python train.py --model="image deblurring model" --crop_scale_min=0.7 --task="deblurring" --loss="charbonnier" --norm="groupnorm" --weight_standardization=false --beta2=0.95 --eps=1e-08 --precondition_frequency=16 --adamw_lr_other_params=0.0025
Rows from block 3, named by matrix and row number. Rows with one number belong to one channel. Each number is 50 + 12 x the weight over its row's rms, rounded and kept within 0 to 99. All counts start at 0. After the name is the row's rms in percent of the matrix's.
# convs0: first 3x3 conv (model.mid.1.convs.0.weight, 192x192x3x3), inputs 96-107, a 3x3 kernel for each
# convs1: second 3x3 conv (model.mid.1.convs.1.weight, 192x192x3x3, transposed), outputs 96-107, a 3x3 kernel for each
convs0.28 107:73 40 34 63 55 67 34 61 59 49 81 61 59 36 43 47 51 42 49 53 53 58 52 66 51 36 70 46 54 42 46 63 52 27 56 53 34 59 58 56 67 43 28 39 56 64 40 54 58 60 50 40 75 32 50 45 53 50 73 61 45 49 42 52 60 56 52 55 58 46 29 52 49 43 43 52 53 41 53 64 55 56 31 69 40 55 48 33 60 68 55 62 39 33 43 63 48 28 54 54 51 51 50 39 37 38 24 44
convs0.29 114:30 52 54 51 52 61 55 38 49 54 50 58 32 36 43 42 31 35 45 60 55 48 62 54 39 53 53 58 59 66 51 45 48 47 58 49 46 46 55 49 38 27 69 51 66 44 37 53 39 42 57 42 47 49 48 50 52 47 51 50 37 54 53 64 60 59 38 53 53 52 63 62 51 55 57 53 50 51 54 56 52 50 52 46 54 56 52 58 61 50 56 58 50 41 38 38 36 50 45 50 46 45 29 39 38 41 49 34
convs0.30 085:50 50 63 39 26 59 46 55 60 62 73 57 53 60 50 62 55 39 48 54 54 54 43 50 42 63 62 49 37 57 55 37 54 52 56 45 56 80 43 73 47 64 37 57 48 53 44 43 53 69 58 48 48 44 53 50 62 53 42 53 46 58 53 27 32 28 41 44 43 53 51 68 43 51 57 47 52 50 44 50 46 54 34 54 59 49 44 51 50 46 53 47 48 50 53 67 48 51 56 55 84 41 41 53 52 44 79 42
convs0.31 110:45 53 58 43 16 31 39 37 32 47 36 46 64 70 49 54 40 53 55 56 56 18 54 59 38 55 38 40 42 44 63 63 90 48 42 45 61 75 43 50 63 48 56 54 51 65 51 58 70 55 20 49 67 54 46 42 49 43 53 24 51 61 50 51 29 27 54 25 62 50 41 40 38 47 70 42 52 65 53 41 49 56 68 54 62 64 42 40 67 46 47 67 50 36 51 39 49 55 49 46 99 54 56 77 61 56 74 68
convs0.32 095:54 58 50 51 46 42 51 43 44 45 47 42 53 42 39 58 40 53 67 48 52 72 37 53 45 40 55 67 56 52 56 73 65 57 43 46 46 53 52 39 42 51 65 51 52 55 60 43 55 55 51 52 62 38 38 54 46 77 46 48 46 40 35 57 44 34 64 38 52 63 49 40 47 37 49 39 38 44 49 58 50 63 49 45 84 54 42 59 48 58 41 55 43 23 66 59 35 59 53 53 49 53 43 55 34 51 40 56
convs0.33 103:40 51 66 58 19 66 48 54 57 45 27 59 55 60 24 42 44 67 57 68 46 53 58 66 37 55 45 43 51 74 74 46 99 57 66 73 55 59 51 63 42 29 61 41 53 46 48 53 57 35 59 58 47 50 33 42 62 46 31 95 58 43 57 50 46 56 46 57 87 40 50 38 56 58 40 56 50 44 63 65 66 61 58 37 58 40 46 52 34 47 52 50 53 53 42 39 65 47 53 53 48 50 48 49 53 54 56 53
convs0.34 102:20 33 38 20 56 43 13 35 37 19 56 58 29 60 45 35 37 57 36 53 65 04 62 70 37 67 77 49 40 45 63 42 62 47 46 37 54 49 56 56 69 61 54 54 49 45 55 48 41 68 63 57 60 42 13 41 32 00 49 25 08 41 49 36 43 51 43 42 47 38 39 56 42 43 48 56 60 43 33 48 49 49 48 43 59 52 68 39 43 54 51 50 57 54 46 56 50 53 42 57 56 48 48 53 63 52 56 55
convs0.35 077:58 54 36 45 43 44 47 32 32 44 53 52 26 58 57 26 65 57 34 70 43 64 16 63 39 53 76 65 41 63 48 60 99 45 45 46 56 57 51 55 36 40 45 43 53 49 91 42 43 36 43 45 32 52 45 48 41 46 71 37 43 35 51 46 47 54 41 58 50 35 45 61 42 47 54 30 38 48 37 51 53 52 40 58 44 50 51 53 24 73 48 75 38 47 91 36 55 65 56 53 42 52 50 49 44 56 61 39
convs0.36 113:51 58 61 85 32 00 55 51 66 45 43 41 47 38 48 43 45 58 48 48 48 46 18 40 42 46 51 34 53 22 39 45 00 43 50 38 46 44 51 60 53 55 42 51 49 55 55 40 56 31 19 61 70 35 62 60 48 59 30 28 46 57 42 56 43 49 76 35 18 59 42 44 43 37 39 65 49 48 53 48 46 59 43 45 55 42 45 79 31 45 36 60 50 43 40 44 54 46 46 53 55 63 58 56 60 59 53 49
convs0.37 127:46 55 58 59 43 26 47 31 48 51 62 54 55 54 29 55 40 54 52 51 43 63 55 28 39 47 45 63 61 42 85 48 80 39 54 48 57 58 51 53 37 59 51 47 58 49 58 44 56 37 39 56 41 36 46 56 35 36 62 33 47 55 36 50 54 40 51 67 45 40 46 59 53 59 39 45 54 51 44 55 40 47 41 55 38 27 41 51 34 57 43 57 54 28 71 57 47 53 55 58 52 50 50 53 48 56 48 54
convs0.38 105:52 26 42 43 61 60 34 47 66 62 43 55 47 27 41 62 42 43 42 50 54 43 65 69 32 44 60 45 36 34 36 49 14 40 50 50 60 52 50 44 34 46 42 52 55 38 63 40 41 35 39 32 38 51 29 51 47 46 53 76 34 59 52 37 55 57 57 35 43 67 53 51 65 46 58 52 50 39 44 51 53 66 29 46 53 32 55 56 45 57 43 45 56 45 58 49 49 38 50 41 42 53 50 62 48 29 15 55
convs0.39 099:23 30 53 47 00 58 29 28 48 43 51 46 40 38 52 41 49 41 41 41 45 45 33 49 43 46 41 55 49 44 45 43 48 44 36 36 31 52 42 53 52 59 62 56 48 30 15 47 47 39 55 59 40 39 45 30 53 54 21 61 49 51 48 57 66 40 44 62 49 51 51 42 51 50 44 39 66 71 53 54 56 48 62 51 37 51 50 38 63 54 42 63 60 45 49 66 70 25 49 48 28 59 61 36 54 47 31 49
convs0.40 083:50 51 52 56 57 53 52 41 47 35 11 32 58 51 62 62 29 47 37 51 45 43 66 52 47 66 51 66 44 44 57 54 55 59 55 43 66 49 61 38 61 58 35 35 52 54 54 50 48 61 49 50 52 57 45 61 46 44 48 53 61 38 46 61 35 56 57 47 44 55 83 58 46 48 45 55 58 56 54 69 59 45 54 40 50 38 42 41 48 34 70 87 73 58 60 71 42 17 48 46 53 39 43 94 54 49 54 53
convs0.41 095:46 47 50 47 38 56 41 44 53 55 68 56 56 43 46 48 52 61 52 51 52 49 54 49 54 50 52 46 50 40 54 57 46 53 49 52 47 50 44 61 35 42 44 50 57 49 65 55 66 81 75 63 62 49 51 49 45 50 55 53 53 50 52 36 39 59 70 52 41 43 58 69 48 48 52 47 59 52 45 47 57 69 64 69 22 36 51 53 34 45 45 38 43 57 52 61 62 72 53 48 74 51 44 49 45 52 66 55
convs0.42 100:59 44 43 51 44 40 72 45 47 38 47 60 18 58 43 47 33 43 70 54 41 61 60 58 72 42 65 57 38 60 99 86 40 45 34 55 55 53 26 38 43 44 45 57 46 55 47 37 49 45 42 48 41 36 41 53 52 65 73 71 51 47 46 39 65 49 42 77 50 45 57 66 54 40 43 52 38 46 29 65 42 56 49 37 47 53 63 30 51 43 50 54 63 49 52 48 53 50 51 47 52 49 51 54 50 42 57 59
convs0.43 119:54 61 49 49 48 45 52 44 51 25 43 54 41 45 42 55 43 46 55 58 53 51 46 49 51 49 53 50 53 42 49 51 47 53 49 51 45 05 45 69 22 45 47 50 46 43 61 25 46 53 45 53 57 55 48 49 51 45 44 48 52 46 49 24 38 72 41 47 35 49 38 34 50 70 38 39 34 50 42 48 43 48 23 65 66 45 51 38 19 40 52 43 46 48 57 47 58 47 47 53 44 63 52 43 42 45 39 39
convs0.44 093:51 44 49 64 33 39 47 42 56 55 41 55 44 68 51 54 60 42 47 45 53 50 42 51 47 60 50 44 53 51 73 61 47 59 53 48 65 92 57 47 78 75 30 48 54 38 56 48 57 13 37 40 42 37 57 57 47 54 47 32 51 53 57 61 42 53 55 54 49 48 79 37 30 51 55 49 37 40 53 34 64 47 45 51 52 82 57 43 51 59 50 41 59 49 56 74 53 50 54 56 42 45 49 49 39 49 35 42
convs0.45 094:50 50 53 38 76 42 39 47 46 48 47 40 58 74 48 43 49 54 49 49 55 54 24 52 38 49 54 57 41 48 46 53 57 53 51 52 50 59 49 50 75 35 40 57 59 51 64 52 60 84 43 59 62 56 51 27 54 60 07 50 47 35 46 39 48 55 64 74 49 59 54 44 57 27 34 43 31 38 43 48 40 48 58 45 43 65 67 38 55 53 46 42 36 52 67 47 46 47 47 54 62 50 41 25 30 53 52 53
convs0.46 111:55 51 54 44 48 39 48 61 56 58 51 53 53 65 62 42 30 38 44 49 51 48 57 47 59 47 55 67 55 46 78 51 72 71 49 53 42 52 37 49 41 56 37 38 44 50 53 47 47 47 56 55 46 54 46 60 53 52 45 54 50 59 55 43 40 47 57 56 52 63 63 47 49 47 54 58 47 54 54 46 53 52 57 46 62 49 53 48 56 42 41 35 39 42 39 46 43 41 47 45 36 57 63 46 53 36 25 41
convs0.47 103:35 48 40 14 37 28 53 70 41 56 48 39 59 55 59 45 47 52 40 52 41 70 79 35 77 57 41 61 21 50 43 46 53 21 27 36 52 53 60 49 39 58 64 50 56 41 47 39 51 60 68 38 40 63 61 58 53 99 65 53 53 53 62 49 55 47 22 40 64 49 40 33 55 56 39 51 43 38 49 49 61 54 41 39 43 46 61 27 48 44 57 49 43 40 35 52 46 47 40 42 51 42 55 59 47 50 50 57
convs0.48 107:51 43 29 44 39 32 44 65 29 52 57 61 62 57 64 56 60 59 35 44 46 27 33 58 30 45 59 41 55 60 53 52 48 39 55 55 51 45 55 48 55 43 43 49 46 44 20 39 45 48 23 35 39 31 28 27 27 35 28 13 41 11 23 40 33 40 44 33 44 45 42 47 54 46 52 43 48 48 54 40 52 30 36 37 40 31 36 40 43 35 49 46 59 47 45 58 52 45 55 54 51 43 53 44 49 50 35 43
convs0.49 089:56 48 61 47 50 55 50 59 50 55 43 47 54 44 57 51 44 58 52 42 49 44 48 53 45 47 50 48 46 44 55 51 48 50 49 46 83 54 48 40 87 96 57 56 49 50 46 32 34 33 41 54 54 51 43 49 58 41 36 55 49 58 53 62 51 51 43 44 34 50 49 54 50 43 40 51 65 44 59 62 54 55 57 57 45 39 25 44 43 46 45 57 47 46 39 57 57 47 36 53 38 35 52 82 51 48 29 45
convs0.50 078:54 50 63 57 36 67 57 67 45 43 23 40 70 59 52 59 45 56 62 63 41 54 45 54 49 55 47 45 43 59 49 57 56 49 49 45 64 57 42 58 35 45 55 69 42 33 29 43 42 81 42 53 42 28 58 64 52 63 57 50 63 58 53 51 46 34 48 47 76 48 40 58 46 62 37 48 56 38 65 44 47 50 47 54 56 67 50 47 87 71 52 45 52 59 13 42 64 85 64 33 62 35 54 22 48 38 69 72
convs0.51 113:53 41 53 57 01 24 32 40 54 59 55 59 83 33 32 56 66 60 48 54 56 06 53 68 44 42 53 31 43 53 33 46 31 46 52 52 48 42 47 65 48 48 53 99 62 44 35 61 35 54 51 54 57 27 45 50 55 43 64 37 45 72 62 47 65 53 39 52 70 61 49 52 50 59 51 46 55 54 45 44 70 58 46 48 66 33 46 49 49 74 55 57 41 43 46 43 49 34 45 52 39 46 42 57 44 42 73 51
convs0.52 118:56 45 40 10 48 54 60 43 43 37 55 59 48 39 61 47 47 63 61 39 64 27 44 72 57 37 60 41 43 59 52 32 41 56 39 51 50 56 44 53 36 42 50 58 59 54 41 63 54 32 42 55 60 35 44 48 63 51 49 55 49 48 67 45 56 57 50 43 46 53 47 58 24 70 56 75 47 54 44 43 49 56 38 47 49 73 74 53 40 35 47 51 48 53 18 99 44 42 52 56 54 46 49 50 54 52 52 45
convs0.53 075:29 50 53 60 19 25 63 42 57 62 54 30 92 52 57 55 48 56 50 51 47 29 41 42 54 43 63 62 51 41 32 32 42 55 49 38 72 70 61 36 36 40 39 49 40 45 55 60 39 13 55 48 52 54 52 46 53 56 12 39 46 56 59 46 55 61 43 32 52 32 07 23 56 38 53 55 41 40 59 58 47 50 50 69 41 44 67 38 39 46 53 42 44 41 49 46 45 49 58 61 64 61 38 18 40 62 24 47
convs0.54 142:58 64 47 61 49 61 58 69 53 61 35 69 72 62 65 74 73 39 54 55 63 58 64 61 54 64 67 51 51 66 44 49 63 53 52 67 49 44 51 47 45 45 49 54 52 47 32 53 44 45 44 39 44 45 70 47 71 67 44 78 72 41 69 65 55 58 60 61 43 59 68 46 52 45 57 44 61 63 58 58 66 50 72 45 49 44 57 48 58 49 55 51 49 46 46 52 58 62 65 50 51 51 50 56 50 53 52 53
convs0.55 114:59 49 49 53 52 53 56 48 50 47 64 45 52 34 49 47 50 54 50 44 50 47 51 48 46 45 46 46 50 55 47 47 39 51 45 44 76 91 51 60 84 63 40 68 58 47 84 34 53 55 60 47 61 69 53 51 51 48 50 50 47 52 52 61 57 48 45 50 41 45 47 48 50 54 49 54 50 32 47 59 64 32 31 53 50 39 51 51 56 39 50 59 43 52 42 50 54 39 50 49 57 53 41 59 46 54 45 45
convs0.56 102:50 41 51 50 49 38 42 39 38 59 50 56 50 51 52 51 55 66 51 56 52 55 60 45 53 52 41 42 43 54 48 41 47 43 51 51 54 40 48 45 45 36 45 30 45 61 60 55 57 52 43 62 61 66 59 55 45 46 54 33 45 45 43 33 42 48 19 32 40 27 41 40 51 55 56 51 45 50 49 50 54 47 45 41 55 52 52 46 59 34 47 46 52 43 42 48 45 43 55 60 54 69 44 45 44 25 32 33
convs0.57 078:46 73 58 47 44 44 53 48 75 44 27 38 51 77 69 65 67 60 60 35 56 59 38 66 47 38 53 50 64 55 40 45 55 45 64 45 47 59 54 37 42 47 53 66 48 21 53 48 80 72 72 72 55 52 52 52 51 63 38 64 56 48 66 66 55 54 66 77 34 41 43 46 36 61 62 49 75 73 42 60 47 45 39 41 59 74 46 64 71 61 46 50 52 49 72 43 49 64 57 49 51 35 50 28 36 77 87 56
convs0.58 089:59 49 62 49 57 36 55 55 50 59 00 37 59 38 56 51 38 41 55 44 43 42 52 39 54 56 59 54 47 57 42 57 55 53 47 47 43 00 60 64 21 43 57 51 65 36 41 44 56 62 76 46 29 48 54 52 60 44 53 47 55 52 62 49 30 56 38 58 45 49 50 55 71 51 52 37 71 51 47 64 48 57 43 42 54 53 33 65 21 50 57 55 52 38 57 52 30 35 39 59 15 20 35 49 28 47 43 50
convs0.59 076:48 49 47 54 01 64 57 86 52 44 62 66 75 39 42 59 44 45 51 45 48 42 47 76 46 57 72 56 49 50 79 47 23 49 59 40 58 51 50 44 31 43 39 37 53 42 11 39 62 59 57 47 72 47 47 52 68 26 99 49 66 20 69 50 44 69 52 56 34 40 59 49 32 78 57 45 67 36 65 65 48 44 46 48 60 50 53 64 48 43 48 59 41 59 60 49 55 57 51 57 43 44 54 47 32 49 40 69
convs1.28 104:49 47 77 58 69 50 53 65 31 47 22 33 68 43 68 48 29 69 51 30 69 69 39 52 60 47 55 41 47 52 34 40 35 57 71 50 42 46 53 47 43 48 46 55 48 53 29 41 33 50 47 43 46 50 56 56 63 42 33 66 47 74 68 67 76 40 60 38 53 39 40 60 63 70 26 51 73 45 47 46 50 47 57 47 63 60 59 35 47 44 56 59 49 56 50 54 51 59 46 48 69 53 47 56 43 47 42 54
convs1.29 097:24 31 54 46 31 28 37 43 57 54 60 54 49 43 39 59 55 54 51 61 54 65 60 53 47 57 48 46 37 44 52 47 41 43 42 43 42 54 50 22 43 50 48 44 46 60 56 55 41 51 47 55 42 61 53 44 46 52 44 37 57 52 43 57 40 50 39 56 54 56 56 32 38 50 42 35 37 41 35 43 40 62 33 41 35 36 44 49 45 56 52 62 61 53 65 63 44 36 42 52 63 52 56 58 34 51 49 41
convs1.30 098:40 66 53 49 75 63 41 50 48 58 52 56 48 57 76 46 38 48 45 40 27 75 68 45 44 37 60 48 34 52 51 52 46 38 51 60 61 36 50 53 52 46 49 56 68 55 70 67 24 40 42 60 40 57 48 39 57 49 40 41 65 69 54 34 64 62 34 58 27 52 85 52 36 57 43 61 48 51 37 37 48 51 72 60 60 66 45 39 42 42 44 37 48 52 45 53 44 62 38 50 50 40 57 38 62 58 37 27
convs1.31 099:60 79 57 31 66 51 56 40 58 50 59 48 08 16 40 51 53 48 52 25 49 46 38 75 34 32 46 54 50 50 46 36 41 64 70 47 56 30 42 59 54 41 61 26 53 47 44 54 55 62 42 44 50 44 56 54 51 58 53 58 70 67 58 47 55 53 40 56 54 63 61 46 42 43 51 50 61 69 22 24 35 47 58 43 45 49 38 53 59 54 59 40 58 46 56 41 57 69 52 10 01 56 43 50 50 45 36 45
convs1.32 089:63 53 37 52 55 49 28 56 68 44 53 34 36 43 43 38 38 46 50 44 52 50 59 49 42 49 56 50 38 53 42 60 56 47 46 42 42 59 60 61 65 64 46 59 45 41 45 53 28 53 55 49 41 42 43 72 58 37 66 41 50 58 58 57 53 64 67 57 53 54 56 66 46 52 47 11 42 49 27 48 25 55 50 55 39 51 86 40 63 54 50 49 47 63 53 65 52 51 55 58 54 69 43 44 56 63 50 55
convs1.33 096:67 42 55 34 33 90 40 55 43 45 48 57 51 32 83 59 59 46 30 65 36 06 48 44 55 60 41 36 57 58 45 59 50 21 27 30 52 55 51 60 45 55 42 38 40 53 58 50 35 58 35 34 58 59 57 30 59 72 53 30 60 53 26 45 55 67 47 57 72 48 44 61 45 51 40 62 40 45 59 41 57 42 57 31 30 51 49 42 31 60 52 60 61 67 47 64 55 49 40 35 40 56 53 51 69 58 55 41
convs1.34 093:42 51 58 36 29 62 59 42 56 30 57 45 29 34 31 46 60 52 35 63 71 20 17 82 30 62 72 43 28 33 45 68 50 51 45 52 47 57 46 51 40 66 47 52 42 52 62 60 56 39 42 44 38 56 41 46 69 33 47 82 32 34 87 47 44 37 61 41 54 36 44 37 56 54 54 34 54 29 52 48 51 43 68 79 36 54 33 41 45 53 54 51 48 46 54 34 47 42 38 51 36 48 51 52 35 46 58 43
convs1.35 105:43 70 39 86 48 51 46 76 49 23 45 46 39 69 53 59 60 48 48 38 44 33 99 46 75 32 52 72 75 48 32 71 49 48 52 36 53 32 53 73 25 38 36 45 57 48 35 54 57 44 47 57 43 45 48 53 36 59 20 33 44 56 47 38 48 49 60 43 52 53 70 50 50 35 39 48 60 42 51 41 53 39 51 48 49 34 29 62 65 50 32 24 49 32 38 44 39 38 38 58 56 42 62 45 53 47 37 49
convs1.36 096:50 55 71 36 48 00 35 40 67 40 38 50 50 40 51 43 57 39 67 49 54 56 39 49 48 59 40 42 34 47 43 50 91 64 53 61 53 50 58 51 49 36 62 47 54 60 48 54 58 49 49 57 48 51 42 49 38 66 42 30 50 38 34 53 57 46 51 72 01 52 62 59 42 46 75 40 27 28 41 48 50 60 43 37 71 43 31 53 46 53 47 44 57 42 53 28 49 48 43 65 57 35 50 46 72 46 50 67
convs1.37 100:43 41 51 72 62 20 43 53 29 40 51 48 58 38 63 47 39 46 60 61 61 54 16 60 60 53 47 42 52 59 73 49 61 64 68 53 38 53 62 53 52 64 44 45 47 54 54 49 84 21 50 53 35 50 57 25 53 63 77 62 61 39 55 44 42 48 59 37 58 45 47 52 46 54 52 55 68 58 47 46 40 54 57 46 62 81 61 59 57 38 41 58 49 46 51 60 45 42 49 52 53 41 56 37 47 48 61 43
convs1.38 099:46 11 65 41 58 44 47 58 43 54 50 30 73 55 40 46 40 61 59 40 59 54 32 58 50 49 56 40 59 50 61 44 59 47 54 67 58 48 36 43 53 59 54 52 57 43 49 61 56 49 76 59 53 71 32 38 57 20 63 51 49 43 69 40 72 58 54 51 34 67 19 37 40 50 49 57 45 34 62 42 29 54 47 32 49 47 30 40 49 54 55 49 69 49 29 52 42 52 57 61 51 49 45 36 34 52 76 63
convs1.39 097:58 57 62 32 41 42 51 95 64 43 43 51 46 63 48 42 20 40 55 71 32 78 63 46 48 50 69 48 59 50 34 49 54 43 53 44 50 65 46 66 51 49 44 39 38 64 51 10 75 40 34 46 41 38 60 50 76 52 53 60 36 39 50 42 54 59 46 42 49 54 28 33 28 23 37 26 36 33 50 73 44 53 32 60 59 31 46 43 20 44 49 73 54 51 61 58 46 50 45 31 48 59 36 40 49 53 78 60
convs1.40 086:58 40 50 66 58 62 37 52 48 50 57 40 41 36 37 53 52 64 52 40 45 42 31 41 54 24 41 50 45 42 58 40 52 50 46 47 41 56 40 42 59 43 62 54 52 53 37 45 57 34 43 58 63 60 37 53 54 58 40 56 40 52 47 41 34 50 49 42 46 67 70 62 39 34 41 63 47 40 50 44 41 52 42 39 43 44 32 50 39 55 46 25 54 52 28 44 66 53 53 45 30 46 50 26 52 34 30 31
convs1.41 126:52 62 58 58 53 75 45 50 46 58 63 42 37 64 72 51 43 46 30 37 49 53 49 49 46 55 57 47 62 56 56 45 51 54 43 53 54 56 55 62 55 49 51 53 55 37 44 53 40 45 43 56 50 57 57 52 56 48 51 40 58 46 58 57 44 31 45 54 79 46 53 50 48 52 52 74 52 49 39 55 61 46 61 42 51 59 40 46 48 40 55 52 53 51 57 59 55 52 47 43 40 51 45 46 62 49 46 36
convs1.42 099:47 45 35 76 69 00 54 43 52 46 38 43 50 38 50 51 62 60 51 26 34 78 18 44 33 41 39 53 62 56 51 47 59 44 59 65 43 24 52 63 65 37 67 47 47 40 44 66 69 37 39 38 39 45 40 46 22 79 46 57 64 49 59 61 74 52 55 60 31 51 60 44 54 46 54 56 55 27 57 42 45 46 43 64 47 35 28 71 55 52 49 48 49 41 69 57 47 48 57 45 54 59 64 53 46 38 65 55
convs1.43 105:57 42 60 52 57 40 50 59 57 57 76 45 56 30 44 33 25 70 54 44 48 41 50 46 71 55 44 55 50 54 48 48 61 65 57 49 41 49 44 44 61 58 78 50 52 38 24 53 59 37 54 60 38 54 57 46 58 51 47 56 46 50 52 57 51 39 68 57 49 22 51 69 46 31 48 45 54 53 38 44 50 52 50 56 46 41 42 55 42 54 52 47 41 54 55 47 45 68 57 62 64 53 64 56 34 52 62 44
convs1.44 096:43 61 46 54 64 48 57 72 48 63 48 31 49 12 48 58 52 44 41 71 59 55 69 52 39 51 39 62 58 34 30 52 49 49 45 59 47 51 45 44 43 43 45 62 38 69 85 57 68 64 39 66 55 66 41 44 56 54 64 56 66 44 50 47 45 61 26 39 53 46 68 52 43 55 55 57 53 41 35 28 54 46 49 51 49 27 53 66 85 53 46 59 30 59 52 49 83 57 48 43 58 45 54 42 58 52 44 52
convs1.45 106:44 18 38 58 41 39 59 33 39 60 53 41 56 50 26 49 56 30 46 50 43 38 63 41 38 50 51 56 52 71 51 60 61 48 31 48 59 57 44 38 54 43 43 39 59 59 63 52 48 47 45 45 60 64 52 54 56 44 81 38 48 76 37 40 47 45 35 60 35 43 52 38 38 43 57 45 35 36 36 37 38 64 55 51 53 50 69 46 37 46 71 67 70 57 43 56 53 52 63 37 36 58 44 55 75 51 63 68
convs1.46 106:54 51 44 54 47 65 57 57 45 60 53 37 52 59 64 48 39 47 59 71 50 61 51 57 66 47 62 61 63 68 57 41 55 44 48 53 34 58 53 67 74 41 57 51 58 52 47 48 44 38 52 66 40 57 51 44 59 50 65 50 47 45 39 51 51 48 55 63 44 42 57 49 52 50 50 60 54 60 68 64 72 54 44 61 45 43 36 55 46 53 52 48 46 43 33 50 60 60 53 58 55 53 41 43 55 43 58 47
convs1.47 097:66 53 68 72 25 77 53 36 42 36 66 41 45 66 72 52 56 41 29 75 40 19 37 43 36 46 47 41 48 37 63 40 51 35 52 48 56 44 49 54 51 50 45 36 47 45 52 47 39 45 27 63 58 54 54 59 54 34 55 60 33 47 40 58 40 53 51 61 44 46 40 51 51 53 68 59 35 39 47 60 40 47 40 49 36 56 91 47 53 66 63 38 52 61 45 64 45 50 53 48 48 44 78 50 78 48 43 51
convs1.48 163:41 51 60 45 44 59 42 46 53 60 61 80 61 65 72 72 66 65 55 66 45 57 56 61 57 56 45 62 64 40 55 58 49 72 75 46 41 45 57 44 46 40 48 44 50 53 44 54 56 52 54 59 62 52 27 45 82 45 70 85 31 62 89 36 19 44 45 39 37 47 29 47 27 28 53 35 42 48 45 40 53 64 60 78 63 63 63 58 56 73 35 37 52 44 45 42 42 40 49 59 66 50 60 50 54 46 45 55
convs1.49 123:48 49 44 43 37 20 53 58 60 43 60 54 49 44 24 55 54 67 52 51 54 56 57 55 49 65 53 62 61 52 38 44 50 57 42 50 53 32 56 35 49 52 52 57 40 47 58 62 59 69 66 25 24 35 61 58 52 53 48 52 46 57 53 48 46 41 59 55 64 48 42 43 55 55 47 25 32 47 74 62 74 60 51 59 57 54 45 42 56 44 45 53 50 41 47 43 51 38 48 54 52 62 65 38 38 62 66 72
convs1.50 094:71 43 38 48 70 73 48 46 47 40 69 38 45 53 36 53 64 49 46 44 34 46 40 36 56 43 49 50 51 55 61 57 36 51 53 33 63 34 52 63 68 49 55 66 45 21 45 54 65 44 27 43 38 56 45 53 51 56 44 42 59 49 43 53 63 38 43 41 34 56 38 42 56 37 53 55 49 22 60 44 63 28 51 45 32 55 62 40 49 66 50 59 48 44 63 47 51 39 48 70 46 64 68 99 70 59 59 50
convs1.51 105:38 61 64 18 30 32 56 65 41 35 52 48 35 49 24 48 48 46 46 63 63 45 44 54 35 54 46 39 59 58 60 46 57 50 41 50 51 46 38 71 37 41 59 67 41 81 47 61 44 45 62 46 48 54 30 48 37 42 71 41 55 74 71 44 50 56 22 47 70 54 31 45 41 69 56 39 58 48 54 53 48 40 34 41 30 49 40 40 72 61 66 61 43 46 60 52 41 59 54 35 57 58 55 60 51 62 51 46
convs1.52 097:54 57 42 25 48 79 57 61 34 37 71 57 34 89 47 50 63 57 36 51 46 57 57 50 10 57 61 60 55 50 66 60 48 48 47 51 44 57 53 33 74 66 39 43 46 43 49 53 51 44 41 39 43 49 63 44 51 47 32 53 45 47 51 35 53 43 54 60 47 41 53 40 58 62 40 61 49 05 49 57 58 41 52 46 65 63 24 53 54 49 44 52 48 59 52 47 51 40 50 63 43 42 51 45 45 47 55 48
convs1.53 100:47 42 55 03 27 62 46 54 54 62 58 52 54 55 26 53 63 62 45 54 61 47 65 84 52 52 42 47 50 48 35 38 58 51 34 60 49 46 53 40 33 58 43 24 45 55 45 54 62 69 45 53 57 53 52 45 57 29 58 35 37 50 51 49 44 49 37 32 60 47 64 45 42 42 43 34 24 23 45 46 31 63 43 65 70 42 38 50 63 53 63 47 61 43 27 36 54 47 40 46 49 38 57 74 43 33 22 43
convs1.54 116:37 58 45 48 44 48 67 42 51 75 19 56 47 47 56 34 41 75 40 49 38 58 44 27 46 33 52 33 54 52 51 51 50 56 59 51 62 22 58 53 49 53 56 37 53 58 20 47 51 49 58 53 53 65 38 63 44 57 54 55 57 50 43 53 48 56 50 57 52 60 35 57 50 40 61 33 44 60 46 48 53 55 20 58 40 31 48 55 44 53 76 45 50 60 57 55 56 64 46 45 64 54 50 50 53 59 41 47
convs1.55 107:51 51 43 58 60 61 61 68 61 51 58 52 33 41 58 46 46 43 44 52 58 49 45 59 55 41 49 50 46 49 64 54 45 49 63 59 43 37 34 37 64 33 46 54 63 52 63 55 62 22 40 61 40 50 51 59 55 44 56 48 47 31 35 45 44 50 41 50 54 49 81 52 44 39 59 56 62 57 55 54 48 59 43 50 49 55 55 52 46 48 39 44 55 49 46 40 41 70 46 53 67 43 36 45 56 42 42 49
convs1.56 142:35 36 34 64 54 33 72 62 53 37 49 34 39 21 28 35 40 24 44 42 44 54 51 45 63 57 57 29 35 22 32 50 46 47 41 53 52 50 58 37 41 51 53 45 58 60 53 57 55 51 46 49 47 50 52 54 57 49 54 52 50 58 54 36 34 43 49 52 51 66 63 55 66 60 64 34 38 45 27 42 30 56 46 51 56 40 44 53 55 49 63 70 70 47 49 50 49 43 48 48 44 42 59 50 50 65 57 40
convs1.57 088:45 28 47 61 49 49 67 39 44 58 82 66 51 62 65 68 68 51 60 46 52 40 49 44 47 73 36 51 66 54 37 54 52 46 57 55 58 47 38 52 39 29 50 42 38 57 44 44 47 64 39 37 53 49 33 46 41 41 50 41 50 39 44 53 73 74 41 27 49 57 67 69 49 28 47 55 44 52 46 44 51 69 48 42 59 45 52 59 41 45 45 60 36 41 33 53 47 38 30 40 12 24 57 86 65 50 55 41
convs1.58 099:58 48 50 42 42 53 50 74 56 48 52 50 52 74 39 51 50 53 46 34 52 51 70 60 49 63 51 47 52 43 60 60 58 45 54 55 48 55 57 47 50 39 45 58 47 61 40 53 57 77 47 54 57 45 47 43 48 57 64 49 47 46 52 37 34 58 63 34 55 49 39 47 54 44 47 40 42 51 57 60 44 40 49 46 45 40 47 65 68 58 65 58 47 51 44 46 68 61 58 63 57 38 57 45 57 49 54 52
convs1.59 092:51 54 38 16 81 36 66 57 49 65 55 52 64 71 39 71 73 52 65 46 73 42 80 74 47 54 44 51 42 44 81 48 54 70 53 49 53 51 44 48 59 50 41 31 34 51 62 56 47 50 76 58 43 41 33 87 32 58 05 71 60 68 49 66 52 52 35 51 22 50 83 57 58 49 49 53 71 40 46 60 51 57 60 36 43 49 55 60 48 57 51 48 56 52 47 50 38 52 54 53 44 41 55 45 41 47 53 35